Rows from block 5 of a small multi-label image tagger, named by matrix and row number. Rows with one number belong to one neuron. Each number is 500 + 50 x the weight over its row's rms, rounded and kept within 0 to 999. All counts start at 0. Numbers have three digits each.
After each neuron's rows are labels from the 100 images, of 14976, where the neuron reaches its highest value: "top examples" is what is common among them; "colour at peak" is the nearest of a few named colours to the mean colour under the peak. Only what is clearly more common there than usual is listed. The data: photos of plants and fungi (iNaturalist).
# fc1: MLP up (model.blocks.5.mlp.fc1.weight, 768x192), inputs 0-95
# fc2: MLP down (model.blocks.5.mlp.fc2.weight, 192x768, transposed), outputs 0-95

fc1.359:478568508470517497497595406497476498572491496487520507553565503574445544569495486475564484533508502448500570537502472406463464552492538502538557522537451524471528521481451447622494555552475381454460468512525550522474492517502499611492491478316580474434450503519481609490525549512468409526
fc2.359:483445426435501537571576561558518568507599503555495501419398504579486521474499503534560513501511500490515453508491512574501535511583550500461475619499445422525497520512553545470521510540542503554403444471369486426513342519460494467485517530595519545438456463501552437512437499474497536512
top examples: kingdom Fungi
colour at peak: brown

fc1.712:486514657495521498370485436471500409414532497530498522432540461527445499571493484437457453538437535481508550481488412462490476570484515532449333568556457496519553561595513405468508454517431473451521635552463466524475509440513413481451528453488556470473449574473547527479492506548442445512
fc2.712:500513509450498560500528496554429379421602523483445487521523501538500545526500515606520510499385536484533444483477476529498530507450548441506487471475532558405458547495499410497577497469404479510503468408444555650572565460463350428507513458516504513510497420485513475486503447540511403595
top examples: order Asterales; family: Asteraceae
colour at peak: pink

fc1.41:468480475460454461473542480640498402518559502551465496512499426541415447491439501566491523455463426452539523513347545582447476595585473517462535482511480509519505503542475460529458504574588471503516469418482477498464518438507527554372489502509517474533562498471429461499497480501519470546
fc2.41:451511489447516564499502517478602487543569500406504477486505523501465460501516494528489471490536479532367441459499472535484442562478451475531464583523395431514510536480536549465515519492567506484489512494510547486481447514551495441510407501595503400467285501523487538491499532473486501544
top examples: kingdom Fungi; class Agaricomycetes; phylum Basidiomycota
colour at peak: brown

fc1.761:468483477380481468495439419499510423395525546463497459516491612586456440505490451517556473532467516495476493468505600489560477551481495584498504484508551430459488522517571500438505404502580503523509453486405509482460561499470501512508475488409495533615519538568527483551539554536499472573
fc2.761:507497467440456368441389471529448407509471511518452542489627499620493518500541434530532500513398497498457500440516500492475495595512299615533392460475537496525500501518451410490565479536516539534474489388512528561497627497438479483491513434497500517522412493489537494457463392482543484526
top examples: order Asterales; family: Asteraceae
colour at peak: yellow; orange

fc1.322:539504488432494443522500466592429577640503411506447473530480458553560501513494496463469389485526431505464486486472489461512522484517437533476538548506573453495405541497488504517520525447560435501474577477499489522452550452559517454579552418535430538459521593365495493453541505545604545437
fc2.322:473434474399506683484481463513517454584561451524549431460468459508467426469593541504485558535549485564475615492504541468531494484555495484525492488530537474527537510517472597528497530559524500458501462517402462474491489473506540546579452495537505412499514378524528592511403522445458480489
top examples: class Liliopsida
colour at peak: grey

fc1.466:466570578451506512423477500416445380522502459510459553605503448574518526565463468564528560498600438542626487483524455434525421532501504494460373538499412532429528515420487490542495512525504479462464477571508545529402497556571431524476499509500508540482510464488503497504564479564517487582
fc2.466:493580520489439474494539506540490494592552492500427556498484528513522451529481469443489529490473498504509489503553510653515517480514496486611393528525548545500562489500516507412498565479521496429512544512493441443517549550385506395514382526503458473501512522476368555493605483486556343461
top examples: order Asterales; family: Asteraceae
colour at peak: pink

fc1.44:463500359691518466495470491503500519501497638520503472502484481520547469578512483436487493478479505517501461484483503520489515503511476482442528469512533680510524523481551463493500471478622602407587498503397511521488396585484514578496481469554430501569450532519527482469504500512514474512
fc2.44:599494504494478524559497521484482497497608549588480439554436401519444489500504383500517482502507541466616497519387500523514628521393586500496544480524541499496474517500577501513490469492342512542538501497539506506490600414503495553436417503483451452378456528493558631499532513518495478524
top examples: order Asparagales; family: Asparagaceae; text has "yucca"
colour at peak: cyan

fc1.497:564493475512507428460490441463503475469501487479505514533443495530579472488337534489493542625468527507501464460503501426407521506395482499521503426539536435540543427518518477461505483409514492527485458468580545480515506514604491497438522581514513518557492552500592520365395505380513460425
fc2.497:538500518514451521438507555443492534603463446575605425553480542482504458547517507437494496539503521534513473558494564494463433559389488540467438482487489457460483490523594512504503330499434416518517556385531487490576556500486525477537473468486518518479489499524476503467490503542381577470
top examples: class Liliopsida
colour at peak: pink

fc1.298:480500756499502512400483499494542455486655500482500497478617499658500498509487455500500499499407501503601515505501436502501509498500501499539404500501496499500500513500512389488511504474364500457498542486468466522530507510500423498468496497498501499493493499449500476494498306541499500564
fc2.298:332502519493617536501517544500504425450504500501502499502574499500560494494513503557495500500460508500508500499500499507494548500378511494529500505500507502440488494369613483498663504558500508508500532498462502565501501470502342491507428502507477548502410502373500500500582423452500373543
top examples: order Asterales; family: Asteraceae
colour at peak: pink

fc1.143:451449464601548580439428498530540459450509495446509471393505574478528406611495491499454513451456547449519497537461501468445454563489538525507437463485566579531496487584613452556499505508490359489511541517610475496531453483454535477533530506601542506437517492301490599515556546539450479568
fc2.143:511615486460665504516510534454486519450398480474541514462436449470514507511566471463489546643558528571444420480402446500550527518538431512528558491591487498436448419488522445531584517490469498522540438539451523596503524522550525513458467573490462401536495488506498506417452460428516486505
top examples: order Asparagales; family: Asparagaceae; text has "yucca"
colour at peak: grey

fc1.93:416482557548420474506557488477499485420512504502394468548530452605628504510507514556507429516534471549569450472505493582458626483534446515526443479524506489538557523475500479523439481468547500472490538509535469426543502518503473438493478469497408553484460483472454519428474459544438544575
fc2.93:501511525626471494470542466540443471510424466504512512475468453417520531474529550434378498501416598544494415512616457497519573482455517443513502518522461551529503457468516481526550568488433531481509532559480419492484563450500515493548451529487549385527581508456583579515539446586467505475
top examples: order Asterales; family: Asteraceae
colour at peak: pink