{
  "model": "multi-label image tagger",
  "dataset": "photos of plants and fungi (iNaturalist)",
  "train_examples": 90422,
  "image_size": 32,
  "crop_scale_min": 0.5,
  "horizontal_flip": true,
  "translate": 0.12,
  "arch": "vit",
  "norm": "layernorm",
  "norm_position": "sandwich",
  "activation": "gelu",
  "mlp_ratio": 4,
  "head_dim": 64,
  "fused_qkv": false,
  "bias": "none",
  "qk_norm": true,
  "parallel_block": false,
  "inner_norm": false,
  "patch_size": [4, 4],
  "conv_stem": false,
  "layers": 16,
  "width": 192,
  "positions": "rope",
  "pooling": "mean",
  "num_labels": 68,
  "init": "kaiming_normal",
  "optimizer": "muon",
  "muon_scale": "match_rms_adamw",
  "lr": 0.0018,
  "momentum": 0.98,
  "nesterov": false,
  "orthogonalizer": "newton_schulz_5",
  "adamw_lr_other_params": 0.0016,
  "grad_clip": 5.0,
  "l1_shrink": 0.01,
  "steps": 13400,
  "batch_size": 64,
  "epochs": 9.5,
  "lr_schedule": "wsd",
  "decay_fraction": 0.2,
  "final_lr_fraction": 0,
  "warmup_steps": 670,
  "weight_decay": 0.1,
  "adamw_weight_decay_other_params": 0.01
}
Rows from block 10 of a small multi-label image tagger, named by matrix and row number. Rows with one number belong to one neuron. Each number is 500 + 25 x the weight over its row's rms, rounded and kept within 0 to 999. All counts start at 0. Numbers have three digits each.
After each neuron's rows are labels from the 100 images, of 14976, where the neuron reaches its highest value: "strongest on" is what is common among them; "colour at peak" is the nearest of a few named colours to the mean colour under the peak. Only what is clearly more common there than usual is listed. The data: photos of plants and fungi (iNaturalist).
# fc1: MLP up (model.blocks.10.mlp.fc1.weight, 768x192), inputs 0-63
# fc2: MLP down (model.blocks.10.mlp.fc2.weight, 192x768, transposed), outputs 0-63

fc1.759:487525497523486464488504505542506472497458529511469544539518494503498475506503512526502495503483506515498437505482489496509500484502499468508555473462478546520496492498492503516447513505500465
fc2.759:482485465513536480519496487504534525529522501535525490503504491536519494521528493477500485550471532482502466492439502562512556503484516496482506478453502499476500510517536497525478495477481507
strongest on: order Asparagales; family: Asparagaceae; text has "yucca"
colour at peak: cyan

fc1.24:480532495497500522499484524560520443471504491524518521487503523529517431480455506493505489529488525493455475557504499528524528492501475498548495543453519515541509529500514509498517484468473484
fc2.24:493489477509485504533517485519523505490469470456501524580494507505495449494536489462492517483490510504530549535499499495476486483487513479511472491499456508492482510492499508499523492494497526
strongest on: order Lamiales
colour at peak: grey

fc1.50:536486487545479501520524502509466510479473519473494563505531515479494534494497501501524534500553507494471498527479512490465502494498430500482517502513504512514503469530505502513517541502492507
fc2.50:510484524503490499478535452506517499533493538451535514504501476509468514491538512453505499506496529485456506521521507488502500499484501489527524541514540518502420490503502540530532534476488489
strongest on: order Lamiales
colour at peak: pink

fc1.127:526538501515500576483513489500471516536498503470488508517523518488492496500486478521499497511488514530499494500510489522549497500499498517449466495416499514485501499521478503527562454445512519
fc2.127:424492498456548515495505507494513495518514507503502560490435547481500500521483498510497499442522539473503541502560513501491529528495489500497492488447452486500498495501491537459478468498504488
strongest on: order Lamiales
colour at peak: brown

fc1.491:516510521507530526486530457497473437511509512525489519504515554475522475554484494479535476458486496525488504531493529519567454503489509496532487502503500509503556477484508488497508522446511523
fc2.491:510491506483525548464515517499450519563499487546461489518469566479506483539464465533522501513512500514477537486526499502483477551511490518488504484462452495494508523499520516443526460461498531
strongest on: order Lamiales; family: Plantaginaceae; text has "speedwell"; text has "veronica"
colour at peak: brown

fc1.47:516530534527517513484524498431495498455482541502517496508502499499507511440502516504491509477500481485461491486498550519508492471509493497487510541515462427508500506527479514513553555463521515
fc2.47:506498508513479488531484511504471516530464480507493482483488495532480527489500490485463515503489450488493516506518509503500511461482493527513456499486501526518497517501510499491450492505502500
strongest on: order Asterales; family: Asteraceae
colour at peak: orange; yellow

fc1.366:528492484476554577509496504498511507496501512503457510472467465463476488509514494479501457514516536542523496507530514501541497514469504493506505527496462500456564507511498490507493471501487498
fc2.366:495503486520494511562488508514480509511461553524505467463487476461502505507510501495452503436526463502534466462548482476547521498511528524533459460491504464520520493560474504458474434470491509
strongest on: order Pinales; class Pinopsida
colour at peak: white

fc1.699:500515544525450483524501481517546489483524487516535484492516505510560467478489544488498561479508482494511559506522455468487506492479499507506487436505478468499512465506443513485502489412493508
fc2.699:503610455462491532499504505465480496476504497470541531487459501505512518471459511471515462505504517507507530492455471496521533491438481499489487554528520509474469520515511534491495532513471492
strongest on: phylum Basidiomycota; class Agaricomycetes; kingdom Fungi
colour at peak: pink

fc1.9:469509526502486481499502525550480477500496504510512525500508501508514525532504480495510503522446507529498487536480499498526499457489503503473548494469476482564485454512476483480500484506482506
fc2.9:500473515518487489527539565521518544494494528515470450496494536500505464497524515501493496474510491478513525503514540498491478506489502524514496504459503512503463505472527546409510477514484496
strongest on: phylum Basidiomycota; class Agaricomycetes; kingdom Fungi
colour at peak: brown

fc1.377:502499512538498459500538497483495500499498503485495455490478502500490497452491508498504487484501472529493467480477497515505590521563503465502529475522513566499500493499487489504472483395515500
fc2.377:527453499489499499498464507521494480490478455489500503512509497537499504477489500503502536534500496465442501519509515502506470498447477438500517518483524452478475555447514501499500517525504495
strongest on: family: Asparagaceae; family: Cactaceae; order: Asparagales; text has "yucca"
colour at peak: grey

fc1.108:500486495479503468485524495487483520520468493497493530506500493489496504477520549500504494494471500491557468532478497527473505501532464488506543461503514510538522506491474482500511515479514488
fc2.108:509513502493476534494485510494496514509496510512563445493501525518445496520505496481506509529515488509474535450507490502514474487518502442503474518506501477530513469469497505497505495532526463
strongest on: order Asparagales; family: Asparagaceae; text has "yucca"
colour at peak: grey

fc1.429:500500477492500502512495494500504540467505525482476474502528501496485508502410482502501509527500498483497479498495500536500575518531478500505503455502509580500497486507484502473497558474511500
fc2.429:504512508500514462479495499500483462505499489489597501506508493539484440502500500500491501498503503492504502552494500488522500482507535461501541554522517499499499490489508512424502475542506491
strongest on: phylum Basidiomycota; class Agaricomycetes; order Polyporales
colour at peak: pink

fc1.241:496443501509441511501495509489479537523482474499489511508529479502498509487488512499503514438509481503479503525440488535503498474506554528520512490506473487489497480525518469470504517533482494
fc2.241:447450495584478514507499471500517510530496495513503499498515500505474466478483481500501536470489500496493510500476500507440500509491505501521526492493430481485507507519519501492535541517513462
strongest on: order Pinales; class Pinopsida
colour at peak: brown

fc1.717:499499498494498504500499501528506493502537501502457499503576577501480500503476496450500558492498502481528499502491498501499502503503575508463496499486465500501456474498504500500426507505498500
fc2.717:546541499504505466530501577505503500506496486471502495540505501500499471497579496492511440499503510500473500525499512500507500499480397553503481500465503502499498494510513523496574498499447500
strongest on: kingdom Fungi; phylum Basidiomycota; class Agaricomycetes; order: Polyporales
colour at peak: brown

fc1.279:476507514503505462513524500549490481491442539490505502539443493481556497480508484525458514509461476548500467506440505497492474486544503507505532433471502499521495519484472481495491526554527498
fc2.279:507458515505517492486493508463570451487494491515504502481504455552524485544508476490543502488490513505549490484503503554506485523482489502489491534505500494504525512526488512492473490519512453
strongest on: order Asparagales; family: Asparagaceae; text has "yucca"
colour at peak: grey

fc1.180:499498498500499499500498500493502501500589524500481500500501500496362501501500500500500505499391500500499500505483499533498513472512500500499500504501500448505498506500503501499520498436491497
fc2.180:500504500505500499501291500500491499497500501502547500500501500513500500498576500499500499500502500500500500500500499500502500494496429490500500500500500501500500503500500501497499499647500500
strongest on: order Ranunculales; family: Asteraceae; family: Ranunculaceae
colour at peak: yellow; orange

fc1.619:537481540488500456501386504500500500500507509503499500458503503580507504500503458480499502500487501465463501500484497512522502500505508573488534508501504495469460496489516498495453513500469554
fc2.619:434496499503540467501502521511500518502493500595536491508501503500500478486496537570498500433502469499508499490586506503506500501484501499513480505498500564500504499499494508500500443500507505
strongest on: order Asterales; family: Asteraceae
colour at peak: orange

fc1.278:518499480546480520471516488493503541570473464516514503447491532559472479525493501483485453502458516514467481479553498501508553507506516463503477518481552538499463512485504498526487488490499488
fc2.278:515501495575487501468490488490487499490516495584458499519499504536537503524481478546502489472510506482500495482537496460484481490492468540512511501504483566517502513501497543507507504530523475
strongest on: order Asterales; family: Asteraceae
colour at peak: orange

fc1.721:470494499500490500500500474499471485472466451488501510506486440519475524513519515550487508506492527510501474492513478482528448516504512482411468537499499528533491464483450499480529504554508506
fc2.721:505477498526519448473485486511480449462497478493473472431500487515482449519469461440504507520525488539486496479466487492497500503507525481507504514499466495494520489478510481493516500525530482
strongest on: order Asparagales; family: Asparagaceae; text has "yucca"
colour at peak: grey

fc1.84:495480491490469486452498477457519470509483506535557474513497534552455486507464492459505454498500496489483503518487502505528472455493493523499508516552513498487507515483510466474495467491510515
fc2.84:477507552467500541498500484493500517449498485492515464496434527470506536504464496489489493500508522558478526490507442548472535522481534503492506510476469481509474494496519502468507478448492491
strongest on: order Asterales
colour at peak: pink

fc1.378:476505503472520498505503455499499485505512521509502523558514524520489524437520508504489436482531523506492497532479527547473463542467514544520496521502510492490522483505505474496520517511476516
fc2.378:512498495504526533511467442455491544496484499477513499545530502526494535519515498495487505498514529508500510498481500496500503529474458509476494506458504503490460529507530514528482498462496491
strongest on: order Asterales; family: Asteraceae
colour at peak: pink

fc1.604:477547476476471484527496474473521543499474473494519496492468433498497525457490529442546489515469463519487515500474541519522543522505493513513478475507509530508492464500510515471513538500513510
fc2.604:499457503485512496442482482504490498470471487477482496523525483528442518487486476480501496543502504488498501523524523546524503450520489465503484547501507502432488501481519517486505483502534494
strongest on: order Asparagales; family: Asparagaceae; text has "yucca"
colour at peak: grey

fc1.129:469517504511457496476486526517493531491464460452495535541504500518458565463543479487512509495509492536534495507550459490488491537512483521427459502463450505507510515500496499521501494503548536
fc2.129:440514516514485476456512504471436501501497526501450499477512524509501470506496511504472478495518518518500474483500493495475571506553487442522523512489520493542492475554516485491513502524526505
strongest on: order Pinales; class Pinopsida
colour at peak: brown

fc1.489:503479522499476500486491515504464515519516511597476522489494512493469580500474515522489522500500493506483486530479476506487482459465548501501499500496511493484507478501508487500507516555494489
fc2.489:489482443512481508528544493536505555533481490525476492505501456431471512472488503499502490469502483516480525504462500503484492493463522532475495491493470492451507507491505486485517526520499434
strongest on: order Pinales; class Pinopsida
colour at peak: brown

fc1.568:503506520495542485496429483502496485500507474498517511481532559486489482471543484486491518517501504497496555499461493504529531499514515524518510451539494458502501536484515530476496500444520494
fc2.568:507499493510477478506488488468499479504520526490513497538525525499492502499544507496513488487500502491454463516451506453504500503500514487505509484499464468504498528540556500504495489490488497
strongest on: order Ranunculales; family: Ranunculaceae
colour at peak: orange

fc1.304:498503480504452474516543569477500504473502487481444517490484508493497494474502488497465512503499496569513510507509505484481531532525516439498475508489523516552581528515494463491498476502508487
fc2.304:507482509542477448508472510498504476500515488491495505506524497499555484510453488505487523468522478483479517505534510521497512522486490495495492473489456472489542508468492527482531491477502474
strongest on: order Lamiales
colour at peak: grey

fc1.283:501532498566521485458509499475479479495501518474463514509507545478500522498479506471499513510504488486481510476486485492506484503482516469515523477523532488508478505524492529538483513485464530
fc2.283:514503493503501463496522458480497545489469550552485501528458500535480476515516503477526492504490516505541500519540516499534521460537508525474541534562485512489542523470486487562494502545478518
strongest on: order Asparagales; family: Asparagaceae; text has "yucca"
colour at peak: cyan

fc1.710:469478488544491479503446493473519463448471483497496497479491498494494516458534490447446515519452517539471540526460496475496540468509519480494478477515544501499508478520503507525566494540473498
fc2.710:515488497507513504489510508465501520479486470482525516442490472530517512466493491504483481500524541510525504494477487495477500478416507500467519492526501435523496494471491533484525481474502535
strongest on: kingdom Fungi; phylum Basidiomycota; class Agaricomycetes
colour at peak: grey