{"arch": "vit", "model": "multi-label image tagger", "dataset": "photos of plants and fungi (iNaturalist)", "train_examples": 90422, "image_size": 32, "crop_scale_min": 0.5, "horizontal_flip": true, "translate": 0.12, "norm": "layernorm", "norm_position": "sandwich", "activation": "gelu", "mlp_ratio": 4, "head_dim": 64, "fused_qkv": false, "bias": "none", "qk_norm": true, "parallel_block": false, "inner_norm": false, "patch_size": [4, 4], "conv_stem": false, "layers": 16, "width": 192, "positions": "rope", "pooling": "mean", "num_labels": 68, "init": "kaiming_normal", "optimizer": "muon", "muon_scale": "match_rms_adamw", "lr": 0.0018, "momentum": 0.98, "nesterov": false, "orthogonalizer": "newton_schulz_5", "adamw_lr_other_params": 0.0016, "grad_clip": 5.0, "l1_shrink": 0.01, "steps": 13400, "batch_size": 64, "epochs": 9.5, "lr_schedule": "wsd", "decay_fraction": 0.2, "final_lr_fraction": 0, "warmup_steps": 670, "weight_decay": 0.1, "adamw_weight_decay_other_params": 0.01}
Rows from block 13 of a small multi-label image tagger, named by matrix and row number. Rows with one number belong to one neuron. Each number is 500 + 40 x the weight over its row's rms, rounded and kept within 0 to 999. All counts start at 0. Numbers have three digits each. After the name is the row's rms in percent of the matrix's.
After each neuron's rows are labels from the 100 images, of 14976, where the neuron reaches its highest value: "top examples" is what is common among them; "colour at peak" is the nearest of a few named colours to the mean colour under the peak. Only what is clearly more common there than usual is listed. The data: photos of plants and fungi (iNaturalist). In brackets: how many of the 100.
# fc1: MLP up (model.blocks.13.mlp.fc1.weight, 768x192), inputs 128-191
# fc2: MLP down (model.blocks.13.mlp.fc2.weight, 192x768, transposed), outputs 128-191

fc1.645 045:495606494487570462471475532481497531445609567509535488510410444462496421484554531440498401478486579493541504497555504497500452529500612464505432507494501483489546464527494504478572512476484481
fc2.645 047:506468504512537501544534495500527566610429501511527372499444500495514519527508487490461524532548496541452532501529394547515504526500521573508521497554427531527510547491521427491511523458482492
top examples: order Asterales (39); family: Asteraceae (39)
colour at peak: grey (80)

fc1.225 047:492531552539510513469530534502502503463530444500499491494511503493458445514595507502432502429493527501556535504510506445493473444539496488433500530472508502451535515473500509494521553399645549
fc2.225 058:498540450518478507530477465410521513572429517501374451418545587492501501460484482510572504549497541478531498485517515506575456530566590515483463532493507481462506488499505443546483519538506510
top examples: order Asterales (29); family: Asteraceae (29)
colour at peak: pink (35)

fc1.712 110:584499508507544539482436537503506496497438514490481512529504490462559508474446496521482440512501529508463514574504484494496525591495543549454533562567459496448462497523514516538510535449492573
fc2.712 117:528502526494435505490506425468482504517519507494503478462498462487503441467593501432480478609505514508488506467507476511549538493448548458549631515445465518495499499486466530488516465515520446
top examples: class Liliopsida (26)
colour at peak: brown (91)

fc1.335 191:596539522479537518523605469514496499542519472510507504488458549521455502472585551505440556542476511467542482533461457499501536490459486512490521468542458455548487520447456532521506527443531615
fc2.335 189:501478510539488497474666518560539484484503508472512403507605566539520498518502516531480452515559473542495457502510517500455514471489520497484588441570459569501479461492457528415505512492512542
top examples: class Polypodiopsida (59); text has "fern" (51); order Polypodiales (42)
colour at peak: grey (77)

fc1.513 124:505451528449518559521474478542421468465530451503445515521560498487566454445507542511513481517499529485466577544490540478496498567507482479484495476439535555568493487510458504514468493556566500
fc2.513 136:503467582472513533553433565505490485424567426560513388504490516541486470571486441447479549468443512571496513481588561457485504508493527511544511566565507497530501472496503476549469540529452468
top examples: class Liliopsida (30)
colour at peak: grey (83)

fc1.207 114:445394437396511497471508511449392490501505473535497509493532515488508485486472517510459430619488572493522467480438527528448495523483477524512534503424498508518528481475586510542495491502555506
fc2.207 121:547568473507423498494553495500518490495487495564576580525577437469504411583568486552429429474457493448497495504467452473505488401552518486510533605538570556508514459543410538513412516530516519
top examples: order Caryophyllales (73); family: Cactaceae (73); text has "cactus" (40)
colour at peak: grey (79)

fc1.200 147:503528500543575493475501504515488437494567524481479498470536559506477500514577451499518538539571497499456525445548484562485565454536463468482520483561457503508407488540463515580462533547504552
fc2.200 121:488504521444452510505466480460540451544488521472503485476520514508481498479468500550587502457493459540467489445509513533462530473487523461451483554532462444464474528505494494542397503528472534
top examples: order Caryophyllales (80); family: Cactaceae (80); text has "cactus" (51)
colour at peak: grey (79)

fc1.302 105:476597519494484504482452498620544479473508462513512548440440506529540503481466500453504503472528508453518571501457513463506529488474503523499520591506504521524473435492574526510443514502523492
fc2.302 102:439501485466522426521506502574475524537573519496465566503527501488597498527467606470470504470480493506469499501508542537431486563477492505534512474439512394561485527491614536627522457458452499
top examples: order Asparagales (73); family: Asparagaceae (67); text has "yucca" (59)
colour at peak: cyan (39)

fc1.557 095:495502512453530470497429496496492473527491507517467546528469368504479555496545576538565467478544488497483493454485496467447484501474499406502536448502510474565587540514440499581503490465515492
fc2.557 100:486430530514514532478524560542496483504485471391483459434521500483521492460532523553574489501543522515454567502504502469434538502541542522516519498443529368499479481457586538502494505512486521
top examples: class Liliopsida (34)
colour at peak: green (25)

fc1.671 100:494556571546434555488383408565486488481467511485500497504559565464535488531522455543496487431478504462504432498570487465535496518467399516496581487583509508538460498507474529502463489441560502
fc2.671 100:523474466502445510521510495388454454485539545420507510489375535462513433443522497496457459493486490473548505482536504504509484496406502502511504572529502502548547447535562505551507504460531493
top examples: class Liliopsida (28)
colour at peak: pink (25)

fc1.683 009:500501500499498499493501500502500500500494502500500502500389490499497494499500500500500503501491491499500500496498507414501450500308502500499505508500500500500500506497500500498548500536581497
fc2.683 016:496499629503343500475513498500512500499489501501496498499499500496535525501490501501497608489526467500502498424485518504500500499508502504500488498544510506512499499511501512500502524501505442
top examples: order Asparagales (54); family: Asparagaceae (45); text has "yucca" (42)
colour at peak: grey (77)

fc1.303 096:523532483494519402495474509511496481506499603485499560535509427549504497502457492448415542526471508553471510576526505511544535546512553558484452605429472525496495415343528564565485516538537492
fc2.303 081:502501466502408410495550599474521524501420433537472576554517453490459479477463500544561548551498511508482478422464500518596550471465462490500537532493448416494487419500462522456535466502452498
top examples: class Liliopsida (25)
colour at peak: white (30)

fc1.443 119:528517469519468486466499545388550525543627473443400524470447536472432472539636546482471508517509509453546522497573481503523495458469501521485477515524460517549548463537507482451574495563560495
fc2.443 127:476505484561578504536445475558449511541485477512454440433503565457551591546437453496533479495467561463510529429469518530585526486490495443497501526445488501513421536506501508505520486441520510
top examples: order Asterales (28)
colour at peak: grey (76)

fc1.457 067:464606472572492455548517476517489504485454564562588606531462516566508484483473509419485549465502433464465500526517512495461475495441559492457504498492510499491512513493513492492482568534506510
fc2.457 061:507482514480424461529527524540506486478419567501484562499490621488572461379508503561570521469497486516403523442480500472526486491515525446525499500471494449512507479545499515487474520501547466
top examples: order Asparagales (54); family: Asparagaceae (54); text has "yucca" (50)
colour at peak: grey (74)

fc1.24 061:528446532504546516515497495452497518506504483455545447478496485706452486398525465628470421531499511474500562528479495415440539501482575523535451545489587491516511582524580478495454463490501522
fc2.24 055:517492543511376502544476542552506505448471523517527484481512484527493514535492345458571509509474539418531493474496533503409467509467510489490482480362503538473501448514488498491522505507478503
top examples: text has "violet" (25)
colour at peak: pink (26)

fc1.660 067:504539497501415531513479510524551504493458457461436556502473519490514504466529521509506544575429464497507493518495485470512513497461522496534586495485512484493493547476520540495482523505498499
fc2.660 074:464480508528526504494564475458452487457523491503463485503495567605449451489613501452473544523477485562497510385471505537432471489501527488523487491498461493530478521522501468520539456497555424
top examples: order Boraginales (27); family: Boraginaceae (27); text has "echium" (25); text has "bugloss" (25)
colour at peak: grey (81)

fc1.375 089:445490552497498502501534461498525557538502467470424479542438407477496447487640470412480468545487557534506518420493540455513504485453516485511492497521491457522516432482500501433554503462501490
fc2.375 105:476467461512439461551489549514464484550450539501500460454499522518554487578511437525522462493455552500462598524612493559500479465455485615485441500482499523505445516538514520452479507512612575
top examples: order Asterales (32); family: Asteraceae (32)
colour at peak: pink (33)

fc1.237 162:514426539496491505540502462512490415489496531490541494514423513489515486529583462510478514458509568490463465457558530523444572468494509482525512484527595615519502517532491524457484447447473480
fc2.237 144:520529528506419527502569494536585494505526527494512449488509477489506468497532541578551523445517493520508425457458504511436474486501433467534540518539525594460387509583533529542469566507475448
top examples: order Lamiales (30); family: Lamiaceae (29)
colour at peak: grey (75)

fc1.701 091:497520515540495496563477466536466445474489485481480501444466500547554504472448521527623520505498477482505567467458568380528487443578541516469532495561504551565500510440523506470460532519507523
fc2.701 106:390501526468497500495507490527533484488489497494451597532501525456539582522548520470470523519481497526515460471521485505588488495383560518477557499406479465483501449516515494532480436471504421
top examples: class Liliopsida (34); order Asparagales (29)
colour at peak: white (28); pink (28)

fc1.221 115:528474517466564535535463472460518433497495534500509531534433496469577554510454518499470478500499526490501562497528487438441499531492476497532482552458492490539497448451511455492462529516537454
fc2.221 107:494508477494502454535469522538477455441481482615504581428518505507536495495471465525502567456492385509476539514488520542541476506494486502470523495446505497568472520570500575528526402483517414
top examples: order Asparagales (65); family: Asparagaceae (54); text has "yucca" (41)
colour at peak: cyan (28)

fc1.263 048:480481495562494524501502439462437572487486516544502439406555471465519488478496495552493472528521640504498546527502519509504500547487490573578525501529507446508497483521474447538454497591550495
fc2.263 057:477488465485463544524515515454535536543472586543495577553532536511528381573510489562541523482528429493490439471443478489553520454500475516502512524541544551527507435538520511503503493505507502
top examples: order Caryophyllales (42); family: Cactaceae (38)
colour at peak: grey (78)

fc1.419 140:483480551385524564493497488477508457540519555469476478511455548500497512516531528426522439454495512424541535432522482492491514572561497482511516499549502475587604483440506524480484454463496467
fc2.419 159:493520597514484440579422523525548542509519450538491482499531522504536530566489495538469518495512419522499536490473502541492475338532428464485495482510484485527493433557460447508494515538463511
top examples: order Asterales (30); family: Asteraceae (29)
colour at peak: pink (43)

fc1.522 126:545548495479417488512503471566497506481523476475514517472480603435518490454507519497503499484519519436501622507454519475588529495493445501538526484581428444496475531511490521434564478541533510
fc2.522 122:510555484470521473502545514610551485495464425503573587463496496493518497481450491483613489505433501482481530442501498482465548506453494496477505541503493493500507502522524505411470388519421464
top examples: order Asterales (42); family: Asteraceae (41)
colour at peak: brown (68)

fc1.535 099:550588487500492536480495466484373500443544456496518495462450545456449399505499505506501497479490443488509498553514501500486463467501483546552472574469536548501529560498525517513499472466579512
fc2.535 088:530497469474415491489554458483498515554554480459498465589559463484562471422512492508495518531492500499477473535522507501456487506509565576562552484572558479553453539518512569447408502607529518
top examples: class Polypodiopsida (30); order Polypodiales (27)
colour at peak: grey (94)

fc1.458 111:482520420535546495531444495481498466523517560560442531454477477470497491541530492510440464532553482436529477435480527504549492470481475513506472495477527503538507520528445558551490513515423481
fc2.458 105:486479513619532491539487498443545464508512533542478439512576421469459505486539499485434505492463511512516507554504461541582503509499526533494512518471569548493481494469501497485494452508504591
top examples: order Asparagales (35); family: Asparagaceae (33); text has "yucca" (28)
colour at peak: brown (74)

fc1.279 017:539503507504528534507500559512507423501514518509494487488469521487573499518393503500496485516352511506626540505495479448495415535499505485543508537500500461498534501499488532504500559530548504
fc2.279 020:453561497485482499500571500431514529500500481533505529518470578498549506535501483501494498501522494597500504484496502476500522500556539521496472488505504504542479502526498442535527526513485556
top examples: order Caryophyllales (38); family: Cactaceae (35)
colour at peak: grey (91)

fc1.26 092:540439457500561537644505486507451516435597519478533610483453484459484490498463523480576465512541499497505513472518520464460489526487464523514482462489491519542459512436519545475468498523526563
fc2.26 082:490525504487497532500540507528498501463483482505512481439403543553516492597527508467479493438532550523476562522431533479439503467517457563431581557481512490490410439480434446531471519510499520
top examples: class Polypodiopsida (26)
colour at peak: grey (81)

fc1.104 155:494500418496604506526510520501507456475538474430491462476518483501506524546448552528498548508502570460517446515484557530420516489397486487490480496433481492475530501523521446473578494466578541
fc2.104 164:528493516521453362481479538513506500494556495498503523465494539502513513490495416478511496482494467516497519482466467503506499493555540489534482494528469456684512481479528542608506486505507496
top examples: class Liliopsida (34)
colour at peak: grey (80)